A small masked image model, trained from scratch.
Data: trained on regions of photos with short descriptions (Visual Genome), 50862 training examples, 111.7 epochs.
Rows from block 2 of the encoder of a small masked image model, named by matrix and row number. Rows with one number within an expert belong to one neuron, the router's apart. Each number is 128 + 32 x the weight over its row's rms, rounded and kept within 0 to 255. All counts start at 0.
Before each expert's rows are labels from the 100 images, of 14848, where the router gives the expert most weight on average: "patch colour" is the nearest of a few named colours to the mean colour under the peak. Only what is clearly more common there than usual is listed. The data: regions of photos with short descriptions (Visual Genome).
# router: router (encoder.blocks.2.mlp.router.weight, 4x320), inputs 214-319
# up: expert up (encoder.blocks.2.mlp.up, 4x160x320), inputs 214-319
# down: expert down (encoder.blocks.2.mlp.down, 4x320x160, transposed), outputs 214-319

# expert 1
patch colour: orange
router.1 [139  85 108 124 129  78  78 180  91  63  96 153 151  72 139  69 141  53 177 149 196 138 170 165 118 129 140 162 144  96 118 139 151 126 144  70 135 155 127  68  80 136 103 135 176 131  94 145 162  75 165 137 127  78 126  54 154  72  92 152 157  75  66 162 141  93 153 118 158 116 134 127 143 129 111 188 130 117 156 184 107 197 116 164 115 114 106 122 155 137 113 162 155 115 165 138 146 102  84 106 110 141 100 150 101  72]
up.0 [ 76 148  82  82  90 123 138 127 141 142 152  98  77 123 113 100 113 134  96 171 101 112 148 120 215 106  96 103 123 137 135 132 136 107  96 146 124 131  79 168 126 140 133 191 124 120 116 131  94 146 169 158 126  70 145 151  82 164  78 111  96 153 211 110  99 130  81 156 135  94 117 120  85 116 148 109 136 121 104  92 108 126 106 164  85 148 121 108 150 114 104  92 139 110  81  81 144  97 144 147 153 149 116  50  83 161]
down.0 [139 119 146 123 140 117 160 127 133 115  62 171 196  94 110  93 129  91 143 101  96 103 136  98  86 114 124 149 104  92 144 152 207 159 124  89  76 113 156 136 131 173 168  98 142 116 143 122 132 133 176  34 141 130 105 121 116 106  86 102 114 189  69 131 114 105 156  87 152 133  73 121 193 145 151 138 198 139 121 137 141 158  82 113 173 102 124 141  97 114  55 177 130  96 110 124  89 152 176  78 152 110 124  81 122 172]
up.1 [110 129 165  60 120 102 171  96 125 140  92 123 106 139 128  95  89  90 120 114  97 108 104 125 210 142 215  87 119 119 110 118 140 138 146 142 113 111 150 139 121 130 145 131 110 149 103 156 131 110 137  74 141 133  82 140 109  88 128 137  87  74 153 123  81 111 161 197  91  64 110  93 104 117 102 136 107  39 102 110 153 120  99 135 108 157 121 136 105  87  99 116 145  65 176 115 139 136 103 104 134 120 116 142 107 140]
down.1 [110  71 129 119 147 112 161 115 144 116 128 124  87 128  97 134 210  79 118 114 148 126 139 145 131 147 141 180  67 116  80 100 137 140 151  74  86 160 202 133 146 131 121  89 135 141 201 154 129 111 173 133 188 134  87 126 119 189  99  88 124  95 135 176 165 165 121 116 162  95 124 120 128 113 176 163 139 171 159 115 132  58 132 109 130 114 145 129 147 134 119 108 125 185 141 156 159 129 101 181  67 103 114 130 131  93]
up.2 [114 131 101 119  67 171 147 125 176 118 146  58  98 145  74 134 122 107 189 113 123  83 176 136 160 180 107 125 103 129 106 123  92 125  79 134  52 121 158 158 152 141 103  97 145  89 159  97 120 130 150 126 175  90  86 177 172 112 106 122 121 134 109  78 100 160 127 113 152  70 143 136 122 105 126  88 102 138  98 132 173 138 136  86 190 150 117 164  71  68  93 134  17 158 131 158 100 125  92 120 108 171  98 107 128  70]
down.2 [129 119  97 121 157  98 129 129 122 126 101 132  93 109 125 133 113 162 107  86 115 148  69 151 142  42 165 160 194 177 150 127 153 140 181 147 129 110 183 140 128 101 153 176  55  96 123 133 116 135  87 104  66 121 101 148  98 161 113 111 136 124 128 193 132  94 168 152  97  77 124 142 145 158 120  96 109 104 102 116  63  88 120 125 105 160 148 126 138 152 132 141 175  67 157 102 142  75 126 101 186 121  94 112 134 173]

# expert 2
patch colour: brown
router.2 [162 171 143 115 154 176 174  68 167 200 195 120 133 110 140 172 113 148 126  99 120 165 176 145 110 105 112  80 114 150 137 117  90 137  43 115 106 107 147 164 122 114 128 143  52 161 117  76  86 181 111 101 139 144 136 193 156 169  89  93 177 148 144 145 110  89 122  93 185 166  98  91  75 153 145  73  79 149  98 135 124 170  92  68 178 108 129 139 133 150 171 139 128 133 143 128 129 120 170 101 140 138 157 126 177 147]
up.0 [128 125 165 110  56 110 136 157 132 137 114 160 185  80 167  99 154 140 102 159 127 135  97 167 167 146 115 152 118  92 132 136 101 126  99 121 156 169  86  85 137 172  96 128 158 147 131 109 159  90 118  83 112 111 107 150 150 104 134 150 138 167  90 155 112 119 126 146 146 122 126 110 148 118 108 110 138 191  89  87 111 109  81 162  89  87 151 105  95 103 104 113 131 109 113  83 138 123 100 124  75 106 102 142  87 112]
down.0 [177 114 137 140 170  83 117 120 118 116 136 131  76 136 129 129 183  52 150 103 144 142 124  74 149 118  83 131 200  82 123 110 154 117 165 129 205  45 105 177 122  76 147 142 162 103 158 131 121  99 136 142 163  96 121  96 144 126 114  94 109  51 185 143 109  91 107  88 112 110 186 186 130 110 165 177 144  87  56 129  87 140 173 109 122 213 100 160 111 145 161 109  92 161 126 207 136 112 116 124 227 146 118  96 158 134]
up.1 [177 117 119 110 120 118  86 158 107 138 104 174 113 123 184 144 123 162 138 156 115  85 135  76 173 118 132 116 169  77 131 111 127  92  58 105 140 142  78 119 146 132  73 104 132  62 104 151 185 118 134 101 164  62 136 110 160 124 122 130 105 179  85 123 138 157 114  75  58  93 113 119 130 156 119 169 135 114  93 112 148 134 164  89 119  81 139  79 137  98 137 103 134 103 158 131 156 200 115 144 103 144 109 147  81 116]
down.1 [167 101 131 186 141  66 152 201 115 108 119 175 136 102 149 171  42 142 131 147 142 163 137 172 110 107 130 135 167 139 168 136 154 133  76 138 147 138 126 107 118 139 139 176 117 168 111 166 126  79  92  76  15 158 160 108 104 104  73  92 127 112 102 167  94 128 161 156 154 115 131 165 132 154 110  91 121  89  97 133 141 104  87  66 208 171 162 185 110  82 131 100 150 107 130 127  78 113 145  76 134  92 151  88 138 135]
up.2 [149 142 138  44 122 171 136  93 151 172 148 127 141 115 112 136 121 136 107  73  65 120 151 145 161  94 157 122  84 153 122 136 113  64  86 167 169 114 155 175 132  91  75  70 131  96 133 116  90 159 100 162 172 141  83 160 147 152 126 129  44 112 131 109 156 143 111 102 136  90 123 122  83 123 177  97 141 110 173  71  87 104 118 118  44 122 121 111 105  98  90 130 101 151 111 153 110 140  87 123 143 142 145 141 125 109]
down.2 [ 99 111 156 223 130  96  96 176  59  88  47 116 121 114 125  64 109  95 118 111 190 144 110 132 126 155 119 125 174 105  80 141 143 162 148  91 134 150 175 127 115 161 135 131 102  76 153 186 104  85 154  93 152 111  94 101 143 136 100 143 139 109 126 119 128  80 169 155 106 117 109 132 121 154  92 109 127 139  91 161 115  86 128 129 169 125 166 153 100 109  95 110 134  45 175 102 154 139 179 123 108 116  77 133 123 150]

# expert 0
patch colour: white
router.0 [ 67 113 106 141  99 171  71 131 109 101 109  73 130 147 117 106 182 165  73 121  79 116 120 111 158 166 126 128 119 169 134 145 112 130 185 143 149 154 108 147 161 177 116 117 167 114 132 142 101 109 114 129 128 180  72 140  81 126 156 171  69 170 136  82 124 170 158 206  76 114 143 142 156 102 100 140 174  89 162  87 110  86 174 159  85 103 151  89 112 100  99 120 148 113  73 124  94 161 118 176 123 112 101 120  35 121]
up.0 [ 92 128 107  60  89 125 137 126 108 149 159 141  72  83 123 141 143 106 157 139 125 124 116  77 202 128 156 112  92  98 150  96  81  82 108 142 108 113 126 114 112  66  19  52 133 100 151 100 106 133 123 125 135  46 154 138 117 120 100 190 111  79 137 111 130 155 111 122 130  83 135 100  83 173 130  46  78 169 103 110 134 115 120  74 172 113 109 113 101  33 145 147  70 165  89 160 117 161  91 126 129 109 126 114  73  68]
down.0 [170  63  95 154 135  91 162 161 169  52  95 148 113 168  72  93 162 178 161 125  91 119 153 126 100  82 140 127 144  87 146 136 134 145 110 100 162 106 175 117 148  64 136 167 146 114  86  93 113  98  79 149 132  98 176 139 160 123 117 142 138 156  59  85 159 137  88 106 129 139 120  85 128 119 122 132 154  85 152  85 163 110 120 112 165 153 196 165 140 131 170 133 174 123 118 170 129  82 155 176 115 130 143 115 190  92]
up.1 [149 160 156  92  99 187 131  52 185 206 128 150 133 160 128 140 135 141 179 122  40  74  97  73 121 101 104  96 106 138 131 121  82 111 123 191 162 164 167 178 188 165 129 157 138 102 113 153 116 191 126 108 125 141 146 187 126 146 160 165  67 136 178 149 135 136 157 181 108 115 159 127 125 145 126  94 157 142 134  62 173 140 134 126 138 127 193 119 134 137 120 132  89 123 113 142 107 126 129 140 180 131 150 143  92 181]
down.1 [123 130 106 147  99 111  82 140  64  48 157 150  73  96 126 139 126 134 111 129 206 127 180 119 202 120 135 154 139 139 187 175 161 126 138  52 126 101  38 121 123 121 113 123 131 156 183 145 112  71  85 147 133 121 113  91 128 225  90 100 167 118 126 108 129 136  69  95 134 129 104 163 134  91 115 148  96  73 111 226  79 106 134 137 120  73  92 102 144 111 176 115 122 121 112 121 123  94 154 132 124 157 124 108 148  54]
up.2 [102 146 112  91 101  86 162 140 106 126 119 123  87  54 115  84 153 203  68 158 141 145 134  84 200  79  76 125 167  93 138 131  48 123  68  86 110 171  77 161 109 132  80 113 112  83 107 113 174 121 135 152 118 130 168 130 204 138 114 197  85 158 148 128  83 106  41 118 156  76 104 120 147  92  78 145  86 136 134 138 133 111 125 159 152 129  91 111  76 126 118 137 100 172 136 175 109 154 108 110 151 193 130 104  63 102]
down.2 [108 135 137  80  77  95 149 127 168  80 125 188 110 159  71 138  80 155 148 168 154  66 136 104  80 175 117 141 137 149 161  58  82  97 160 148 131 184 126 144  93  98 118  53 135 149 149 137 140 111 121 154 161 143 143 138 147 117 101 108 185 153 184 165 104 106 147 128 128  79 160 106 106 168 184 171 104  73 127 138  92  78  98 180 118 142 160 164  91 143  47 183 140 163 153 113  91 141 116 130 149 188 143 166 161 100]

# expert 3
patch colour: blue
router.3 [147 145 157 119 106  63 178 103 150 156  91 149 106 187 112 128  89 156 108 159  78  58  37  85 128 125 127 136 148 102 119 131 176 133 177 224 134  97 126 135 183 106 162 105 130 102 159 176 187 168 108 133 117 107 172 129  99 133 195 117  60 117 156 124 150 191 104 114  49 125 169 158 142 135 163 115 136 122 112  57 162  45 137 141 140 197 114 165 120 150 126  78  87 154 106 132 107 131 124 154 153 125 170  96 144 168]
up.0 [109 102 146 103 133 124  64 135 122 164 114 135 131 141  79 116 164 102 153 159 119  98 133  79 156 178 164 125 159 121 115 118 161  98 135 119 178  50 117 115 110 109 133 162 144 121 209 137 141 143 113 134 218 124 109 110  72  99 117 108 111 104 137  54 122 126 170  91  66 125 124 111  96 158 126 148 109 109 160 141 113 153 194 194 134 121 149 147 133 100 106  98 179  79 116  91 119 170  89 123 122 102  58 172 172 128]
down.0 [106  98 133 132 104 168 165 151 162 114  97 137  85  42 136 133 158 118 104 143  98 198 104 145 124  48  93 109  95 135 169 179  94 127 121  81 166 161 140 122 166 124 112 138 119 148 113 100 132 112 101 135 144 135 119 133 150 140  56 144 154 204  90 191 112  76 114  87 193 140  97 122 136 106 104 128 125 157 118  99 162  81 119 103 160 118 111 150 106 165 144 144  86 174 155 188 156 137 130 123 126 123 199  93  73 157]
up.1 [127 131  96 150 129 131 153  93 115 117  57 124  97  48 154 136 109 128 105 151 149 167 158 126 174 144 147  76 147 126 131  92 127 143  73 120 180 130  46 109 105 179 178 187 149 110 165 146  98 129  94  71 104 127 161 110 114 156 106 201 152 123 127 143 122  88 121 160 133 122  82 153 134 106  72 131  87 114 108 156 138  70 116 164 113  86 130 134  49 155  41 129 162  99 135  47 155 124 166 102 129  92  91  75 110 140]
down.1 [128 120 122  54 134 190 122 153 144 111 150 117 122 132 145 124 255 104 144  78  88 123 135 115  77  85 117 104  99 119 130 145 170  54 133 109 102  81 145 163 150 145  69  96 213  95 125 113 172 129 153 176 179 141  92 156  94 104 162 100  81  95 155  74  85  59 135 104 120 118 147  99 117 109 172 138  93 126 119 105 151 102 171  89 134 170 107  97 154 131 118  86 112 115 106 150 184  98 135 124 135 114 144 190  89 156]
up.2 [ 77 155 142  73 112  82 112  73 181 184 107 159 145 153  95 124  51 119 144 183  81  85 123  66 146 173 165  96 119  78 134 136 121 139 157 163 163 161 141 159 153 159 164 123 143 166 168 135 151 140 127 101  81 159 161 123 108  94 130 107  77 102 140  99  76 102 146 122 128 120 144 101 121  91 129 120 147  73 105  73 103 106 132 154 149 131  57 169 100  98  82  96 119 110 126 184 139 137 143  99 150 122 140 137 136 160]
down.2 [134  97 164 141  94 151 101 160  87  88 153 113 134 110 173 161 146  68 120 150 177 143 138 135  94 120 123 146 140 115 152 151 153  91 107  55 102 119 131  77 104 105  90  98 111 103 121 105 143 105 161 154 129 131 124 120 139 166 112 120 131 154 140 187 172  94 102 113 156 118 118 124 114 127 133 163  84 166 134 162 150 104  77 103 105 120 184  97 106 129 236 153 125 153 132 106 150  73 115  94 115  98 133 128 111  88]