config = dict(
    encoder_arch='vit',
    model='masked image model',
    dataset='regions of photos with short descriptions (Visual Genome)',
    train_examples=50862,
    image_size=32,
    crop_scale_min=0.7,
    horizontal_flip=True,
    translate=0.12,
    color_jitter=0.1,
    method='mae',
    mask_ratio=0.6,
    loss='mse',
    encoder_norm='layernorm_no_bias',
    encoder_norm_position='pre',
    encoder_activation='squared_relu',
    encoder_head_dim=64,
    encoder_fused_qkv=False,
    encoder_bias='all',
    encoder_qk_norm=False,
    encoder_layer_scale_init=0.1,
    encoder_parallel_block=False,
    encoder_moe='expert_choice',
    encoder_num_experts=4,
    encoder_moe_every=1,
    encoder_expert_mlp_ratio=0.5,
    encoder_experts_per_token=2,
    encoder_shared_expert=False,
    encoder_patch_size=[4, 4],
    encoder_layers=14,
    encoder_width=320,
    encoder_positions='learned',
    decoder_width=192,
    norm_pix_loss=True,
    decoder_layers=4,
    residual_init='zero_last',
    optimizer='adam_atan2',
    lr=0.0018,
    beta1=0.85,
    beta2=0.99,
    steps=14800,
    batch_size=384,
    epochs=111.7,
    lr_schedule='linear',
    final_lr_fraction=0,
    warmup_steps=740,
    weight_decay=0.09,
)
Rows from block 4 of the encoder, named by matrix and row number. Rows with one number belong to one attention dimension. Each number is 500 + 50 x the weight over its row's rms, rounded and kept within 0 to 999. All counts start at 0. Numbers have three digits each.
# v: attention value (encoder.blocks.4.attn.v.weight, 320x320), inputs 64-127
# proj: attention output (encoder.blocks.4.attn.proj.weight, 320x320, transposed), outputs 64-127
v.220:434479636572478396425440535444484495525494384590536531497385548520568444459552542435511436532490550488480489489561494442501475467554474406435465512473514468535463510481464534486437446474476563
proj.220:458473522513551649585618524522494522414486606484494500526571536532506494476492470513506491486488506533383528499416494564564439466535489488516519489546506551434579455499521445483468448474491407
v.221:469436539539428516489416516676508530440469502470505515524467430562566528456493509517496513552510502423609462540469500540462511556508562437527507513570504536384482540511527561522525455562484676
proj.221:533491494512519484513483478501492502449445383506437490480478563494503484524519519485521507491486498502495503510427442488601406523544492528541474508426516481687490506506467427495471485492411434
v.222:532506483422467485443591492544458510525523544451617484458484459611475497410452523521528598488530475464503504441527468591465464503500523562454546486612480462511524422512499476552506507558469462
proj.222:453528481415530434519393600490476471567482485505401518498480454445491483474478516459477540538443516493529493472502444444550602502559484497511528504390481468462444542496512427519550532509552588
v.223:477493590601501478380467513496558495518476461597539551502424517464533419561563480547539447469465561514504441482573463439546505491550506416484473516483490502493470458502485548447495511434480555
proj.223:415494522495512574575618470539474499474441580517456489587567566570533511476505493479547477495502492515452494498391555549462439493619486465525511514552483460467630448485522427473478369500567444
v.224:599484628481547505467510502504474501454471484590440516489442553559556517510552465587526494466448517442540536529521579474543540479503523519483380563578528480523452541504520488447483492530447534
proj.224:519501517581505406502503516499474522519503475454540515570526429466543489472568481469482500488468484523567487523505391492513409601491475443497663504474496582443484494489482526475525438533602486
v.225:593504513530537547544498547515571486533459544470442507507539548512507507537456501560532561477483441476457464441488606573495438516516521492540427524533480511497499558550512427475530578577477551
proj.225:416508511476515424477478414489516511621517433503547491541503351522510496483521491500527519473490516492586499481554325435565568602524501528532564517459479493527487512504480582497513496509569507
v.226:488455506451429499417490507562328529454499481491512465480591521603559527547519459541425459506461522512542524541565514477514495548474502456547539494579486471482571527486544537433429424505510553
proj.226:477486487520515424477495500497498505495501413477490498473382442380492494491468518482472497492484510507481502515482488542493477552513503499432433512385507570504429497491474484520501520515452423
v.227:490521497526422456597544518492491519505499537461547473562457465553452483416513521429480480527575553464528433515484423488451500534499465539449573484420536541520474501449504521523537451524569563
proj.227:509494494501534608541403563511500492413562472493469501331547551451497495516511508512472542529496492503400493518501740566503479382487508498502409497566517480479467486494512462496492502499393417
v.228:564448427492678546449507546443541458533571471560426560527571505416509497509427472585439447496530448489520525486484443526543469541477512545565562497498497563492537551469502403469435520462577327
proj.228:484492528524421435449491378491486478523537484512610513465512525593515527477456534496489446439522512487530482483560537453439581450434482492500510503507496507539377526491477603495488537475421614
v.229:559458549543583463479492522445522472513491418647413533483429553493598516595543439547456397496445538495507539525521530457564522497507450437438441553433536522498511623480498483395421439426527518
proj.229:480490513555511512465571452484486525465506552465619482621555492510508517414493513524500472390510477534484477503530484447448430532432472491514596493587521597490498465514512579485488506493504419
v.230:481508396486419516537420444600557516423453568445559439530522468519463523506479526454502554479507496483455461490434440519397456555514538454562558521526461528500519505537531555585574511581463625
proj.230:484474481444540468478473539503514494574457442541446518427448425512496511588520496479496553513519500493648493500530389491589529451508559542479422491440502499520501532536486473503529586530418466
v.231:476543555531525568397406459438462497479504431433478493441601489457402434476553545455516582552506527574455476508524548484455505471483484513630501494489502487488418470479509520504477492499359423
proj.231:424544494522453475585647446499520516472489564509563540482482561580466524503496474491494454529517494509486493510461383657580405488471530472458510507577473434544559542505491427500450527467554543
v.232:585557511404505486571556553468531475519531541477603446453477492535408508480515507510511534492500530483452529534414533578540497458440503617439494528566514460485454486535486468473516565520493447
proj.232:506503466565496443504457403495489501470516475483503494498466493408489502488542495497515462544496508497495492487550468335388577582498477486541544501447519580539449496497504477523493413486590486
v.233:477488491605508500410488485485524490526480449537420539525500493393564462595463495571547436522513470474515507458556477469488481546544492385552582490465475508507569494517488499508499502429532466
proj.233:458483523423488560519596510508494495584473595538462505559569482610497520481490523494523499454520479474488490473491517556560547427553524542536424485557481402482529499489499571475522532503453609
v.234:457421448577515480398474516547520531399563548514478522465468534447464492544492517537488304412402515489447463505579512415501496496522483489520554483519488530517599520492499472509379530470496568
proj.234:498486506409418516508508470510526497648429460501553479529445444541532448511488511494527488582480523491571492476434386562460511565477494500512438478440515568419483493480540492518462636537501476
v.235:474436565574554502407498530429473472528527435550400530461485568520610478525510437495405468541444481499540546465607561472476473490530431478454445521466542476511489573455480459429358441456543551
proj.235:470506546486508523469580552499487518523545478472617461534488440506525472470452477504514465411477515524392495526498480597569436480469486493478521505513514560514415488510513541488483556480446383
v.236:483537444535558522558521497408466489503525444489475493448570545371446476576486496533525401505490495527461525491475470467521421507493476513580579492439529447518575487472486473496487548405582324
proj.236:474494505512440498430572363506497512562524596500563529489585517500442568471513494512506502508545477460497516480562569519432663490467507494506441449575484514467489494473521607493517516491499582
v.237:419462564475423505402489461504362526456477453478498458473498529623546475494609448447471542554402509545560522499554557479455510502503463424512506485516511439467506523488526528453405441540430563
proj.237:441518483503515505503582599493512518516487483462551504506445469406489501479438488508474481464467523537466502523434448607598366511516516477422482527468513516526480505498489468538498557531479376
v.238:501435551498506459337486496546417475439540446519538494530458511595541486474544494488434453511481490435490438543528458483440437613480460459514576573557517491520513546440486524484376441446475561
proj.238:445501526480521518558509620521501492403517506473503516400471455463525459532490490468472483505466488529468469502486506581584464374473484471453432550462520559454429506483505421512487584518389436
v.239:447531423505497519474432467483506509528531483439504485542672482480459496498494515439520582536536521545445495443437460488477451556497505460618624499498499484449575491494508521541537510515482452
proj.239:404541480443478509491529430493523506479476545554553492473447505534465529561514478492498506463543482482517503477534523555521564421504547535465433501490483439619515530536475479510477605435480525
v.240:503531492523565565541539473371472522507519513508479470495493612494471479510569478440486492469458520565405521473532533435553461416511469551475443478408571493572524519454520444465411496530488410
proj.240:465506504469477466471483513489519508512548501473640526531559450482515502440481476521464514500499500497514511515526520545431555534447505461442553496556481516336513500505496606486519518511582471
v.241:536497455489495552465478497505363486500493438490485509427673513483540472624472459564442429547447462463526501578570455478522432556499493425648566487554464458517628460496519505455474510441546477
proj.241:460468499519473378439540458497487497543499489506516504501399448448483530508491512456496497461519496490475509486522520552423579514530513524427420482445486592481430503485492520519501524502482490
v.242:523509523509459528637519604498536493538493667483500517608446532447480503503473541440496512578551508504474440520456523542465434452543509468519452426412481492497473504509520412454567538552594482
proj.242:507500497519586543529469391544502510451508365495542499350565421544491536468478521540515544509533518501435506491504452489528560562615487532547466508581526491530495518467490580510448450525355522
v.243:389505523575440585506472398493492519473439481485453503481538505423490483570564527473556502488470524533512488486527490405497474468561502405534477452435511486516509423516515552540499531556451482
proj.243:521490496453485497477639576512518500537423554527519519599516589576493531489478483518522536523501483503562513508415493626524458550542533487484486480556464384461622500505516529488520491512533516
v.244:482466550499404466473441516664515509433451532495529505503467417557551512479501488531516506579523481442638488560463503576438524554478536454525527520591505539411466497532499573545546453520435636
proj.244:545479491501521505519511496505499495480451429509377487462458549488534488526523526482528514499485496503509497511453447476599383476539495512546451510424519475661476503495476407505483454493443442
v.245:439460603585550422372496465509498486499453413612452547570422516492630480557524494480574484561527443500570527467528508492414563538533470405452475513491502529513469466519445572500476450462452508
proj.245:491518515439485627522605586498495496561484628492431519493583499573509520446495515519497509451476518512483484506480494571694360399495504487538509500538503386482537506487487478492513442516472522
v.246:412517532479381556487439392523408541406447482395527495482489438481449538450562531490541515514494513482453513445481510449529561443519490485544476478562479452495529462479505597606518524545440541
proj.246:566499471540492427508541593499528497487451522481427494587489588493478488530488511481456482540465477509532498490435441559530427569493526500485551500434513441495572546516489398509525538514546537
v.247:459508544555493492404437423472466491478466376502513529438507479410526467559583494514539436531441514533493509425498536413547494468552476394528505500504488435490556488523499589520494507459431498
proj.247:399497502493447524558666492500501518549451676524456512673531554573467534476536494485524479476509482500514506461428384533538481518550518504509546483514479474486628475501494470479482519487591546
v.248:470418481574455515466395466522539532389514486504484485461520475469536505547544492565474372388417503454480478517602472441472440532508524423555571507548504522509550532488502571511380532489432514
proj.248:465455504500532483431601561538526476604436471531589538548404552561537464572488458490562499560506525495615517468399443571491521529562534486473463550435458583437502488442539457482496613528550454
v.249:521575505399518450631466540503469488561507476532572488505584466511469485451429549433537590520545513533521490534480498497511535491496545546536476459491489477497456419527508522504619493526505431
proj.249:546502489562445555530422427505496512393560534497381522426503559484495511491543503485476526502536503488450531525467560493499474435528516497497516494554490515509583514498470515470489369486494565
v.250:594514533566468494348478471457491490454537486461398465427445507554480434483527499476488474574455489497467525513432480531407535536486456543485527601542516489505383528502478471500401464479399577
proj.250:327468490420482483578547528487476477582477533519609522521542466469513510485502517481476515461470482510490470499610479550622400391408500469495475509503517496479457507548514409506513554497568413
v.251:424439560607475561396459497449616480473577577476415526434415510401424476545555499521478373489489525487492560485559516515506434404536482537498467437479541518515473473512465473443404579460462451
proj.251:546486523477525431487674484510469489576409406505608524590523569580513524505467510528526453583495514503523514495432458523458535615511488476505523494479484469477529501486540475477493495510535501
v.252:555559585535476490629515572485542499502447557523568475516518542583454456513543511468525573444484560504484403588499528495499479513496496525445396512465509551501379470516508502425565517589491584
proj.252:423539491521544558512440429513504496416561458479512504402516494480506509438556493506520562525472516525452474504498596541477437529538486462522540530622491478487535446504511490517481359505537323
v.253:438476489488543434337530491478473477563533389591495535469503496432581469506471465519470512539476462518512570491590474461532505498503467446486545499493488440497580478488501506511466494351589410
proj.253:532501532511473570514579538494483495490500612507462467553459541546483482552427505483510429455522504478435520466443509527426556477561484524489457506481505548515474479477502484505493532485461608
v.254:562477545518531389382503544547430492466542455555448529540462519590617479475455477549477476544476456463562487546556488545443491609473464485527578583541496505518513581445492481505434387434499552
proj.254:432469521444506566564481571502509510536558521470493520369515360459511465502476507492484518456491491496463478522551501556614434344433486491474448519496512587471389496475506474524511599509408461
v.255:502421490521508392309493480511585487494598420565561506475435519526530462457484513510459491536483499487519535515572419525481494542469489471471548558517470509541492519480465501533423465440497493
proj.255:477485551475507577531604561509481484529456575526491539495468523501510474631425487516493470515509522501526504485461510495474505418483480510462440507470485554445459491493531422516487586507479474
v.256:516504454473562485504490470585555516484429539472391535543544485657531498536462485459482496437503487494522455408491527500471521533476528554575640484473532474501531513528541407469430418483408488
proj.256:515536586500547542518497636503496497514548499474588466525454514394485493504549485462496499550619549480505501486511479530423469534396505483439384510501474618454512519482484608457485529498655502
v.257:468464475484418436489551548499477522470517423429466482388623417463498535479409514547522575510507458472506497501598494497544527511495479475461417466517487510484491465511490479521482512511473556
proj.257:497477497528522565511397370482486472551505492572549484571353576513543547446500519561525497475442539467453502454431568515462509511521529471446540487483503540515529481539483423536497533481519428
v.258:527466587560456486508407467499587502479486420519512463510555468468564526528502517494519529571447526459445542511443547424474546562520492519538538542392553481489488519548494567434520530524403527
proj.258:514562535484475502389562503494502520484490500482518537490505529542477535546501517515554561453529456509517476452590371525576452408496472512437504518559509489493517481502511433547493513495555505
v.259:542486555553469519490403489510610500518368468477546474471401503395514545538609538503560389612487531483468467586479441469439592521499536436575528479437522451498497511496504486472468516545472579
proj.259:540524466457475454546552490489540494522655531541508475549590461615484489434476498508549454387507501500485487473536458442485400428510484555481487485612489510506494490477542558553570591435508405
v.260:552510493514472497447538539485458512584518372460530486378471524358466473463548494484490456505540553544474501553517518537552502525487508488508420460428512526499555471460482507439564509493470508
proj.260:387455470495522484594516418524482547423529553478515521591484464610501477516426504508498431478466502489479546618448447480445462434477533490536553486649503478530502504505508509504504494509513450
v.261:564551419502600544548437524508565509527565571552511479469516516482490450470583469457511491453481473497582568424525497475441473537578475491474589495512472519499543498485497396543514622482512449
proj.261:468507534509405472464602539548512503458594472496504499518485513548561525451492520481466527523482510496501486506479507669486562440475484507498412479524526523573393476494531616464493401516502567
v.262:512535466448485492443510531493514517513538534451358491538520454443424529540486502556503468472512437508605509455514500646428486447455509557509503502516416471500475533484511452555539557525537492
proj.262:458483479582568568502480462481511496453547457560617476480464559535521506431527553500505438513535533469425486478492562446611581541432504472472425527535568526564542520463441470504473516480433500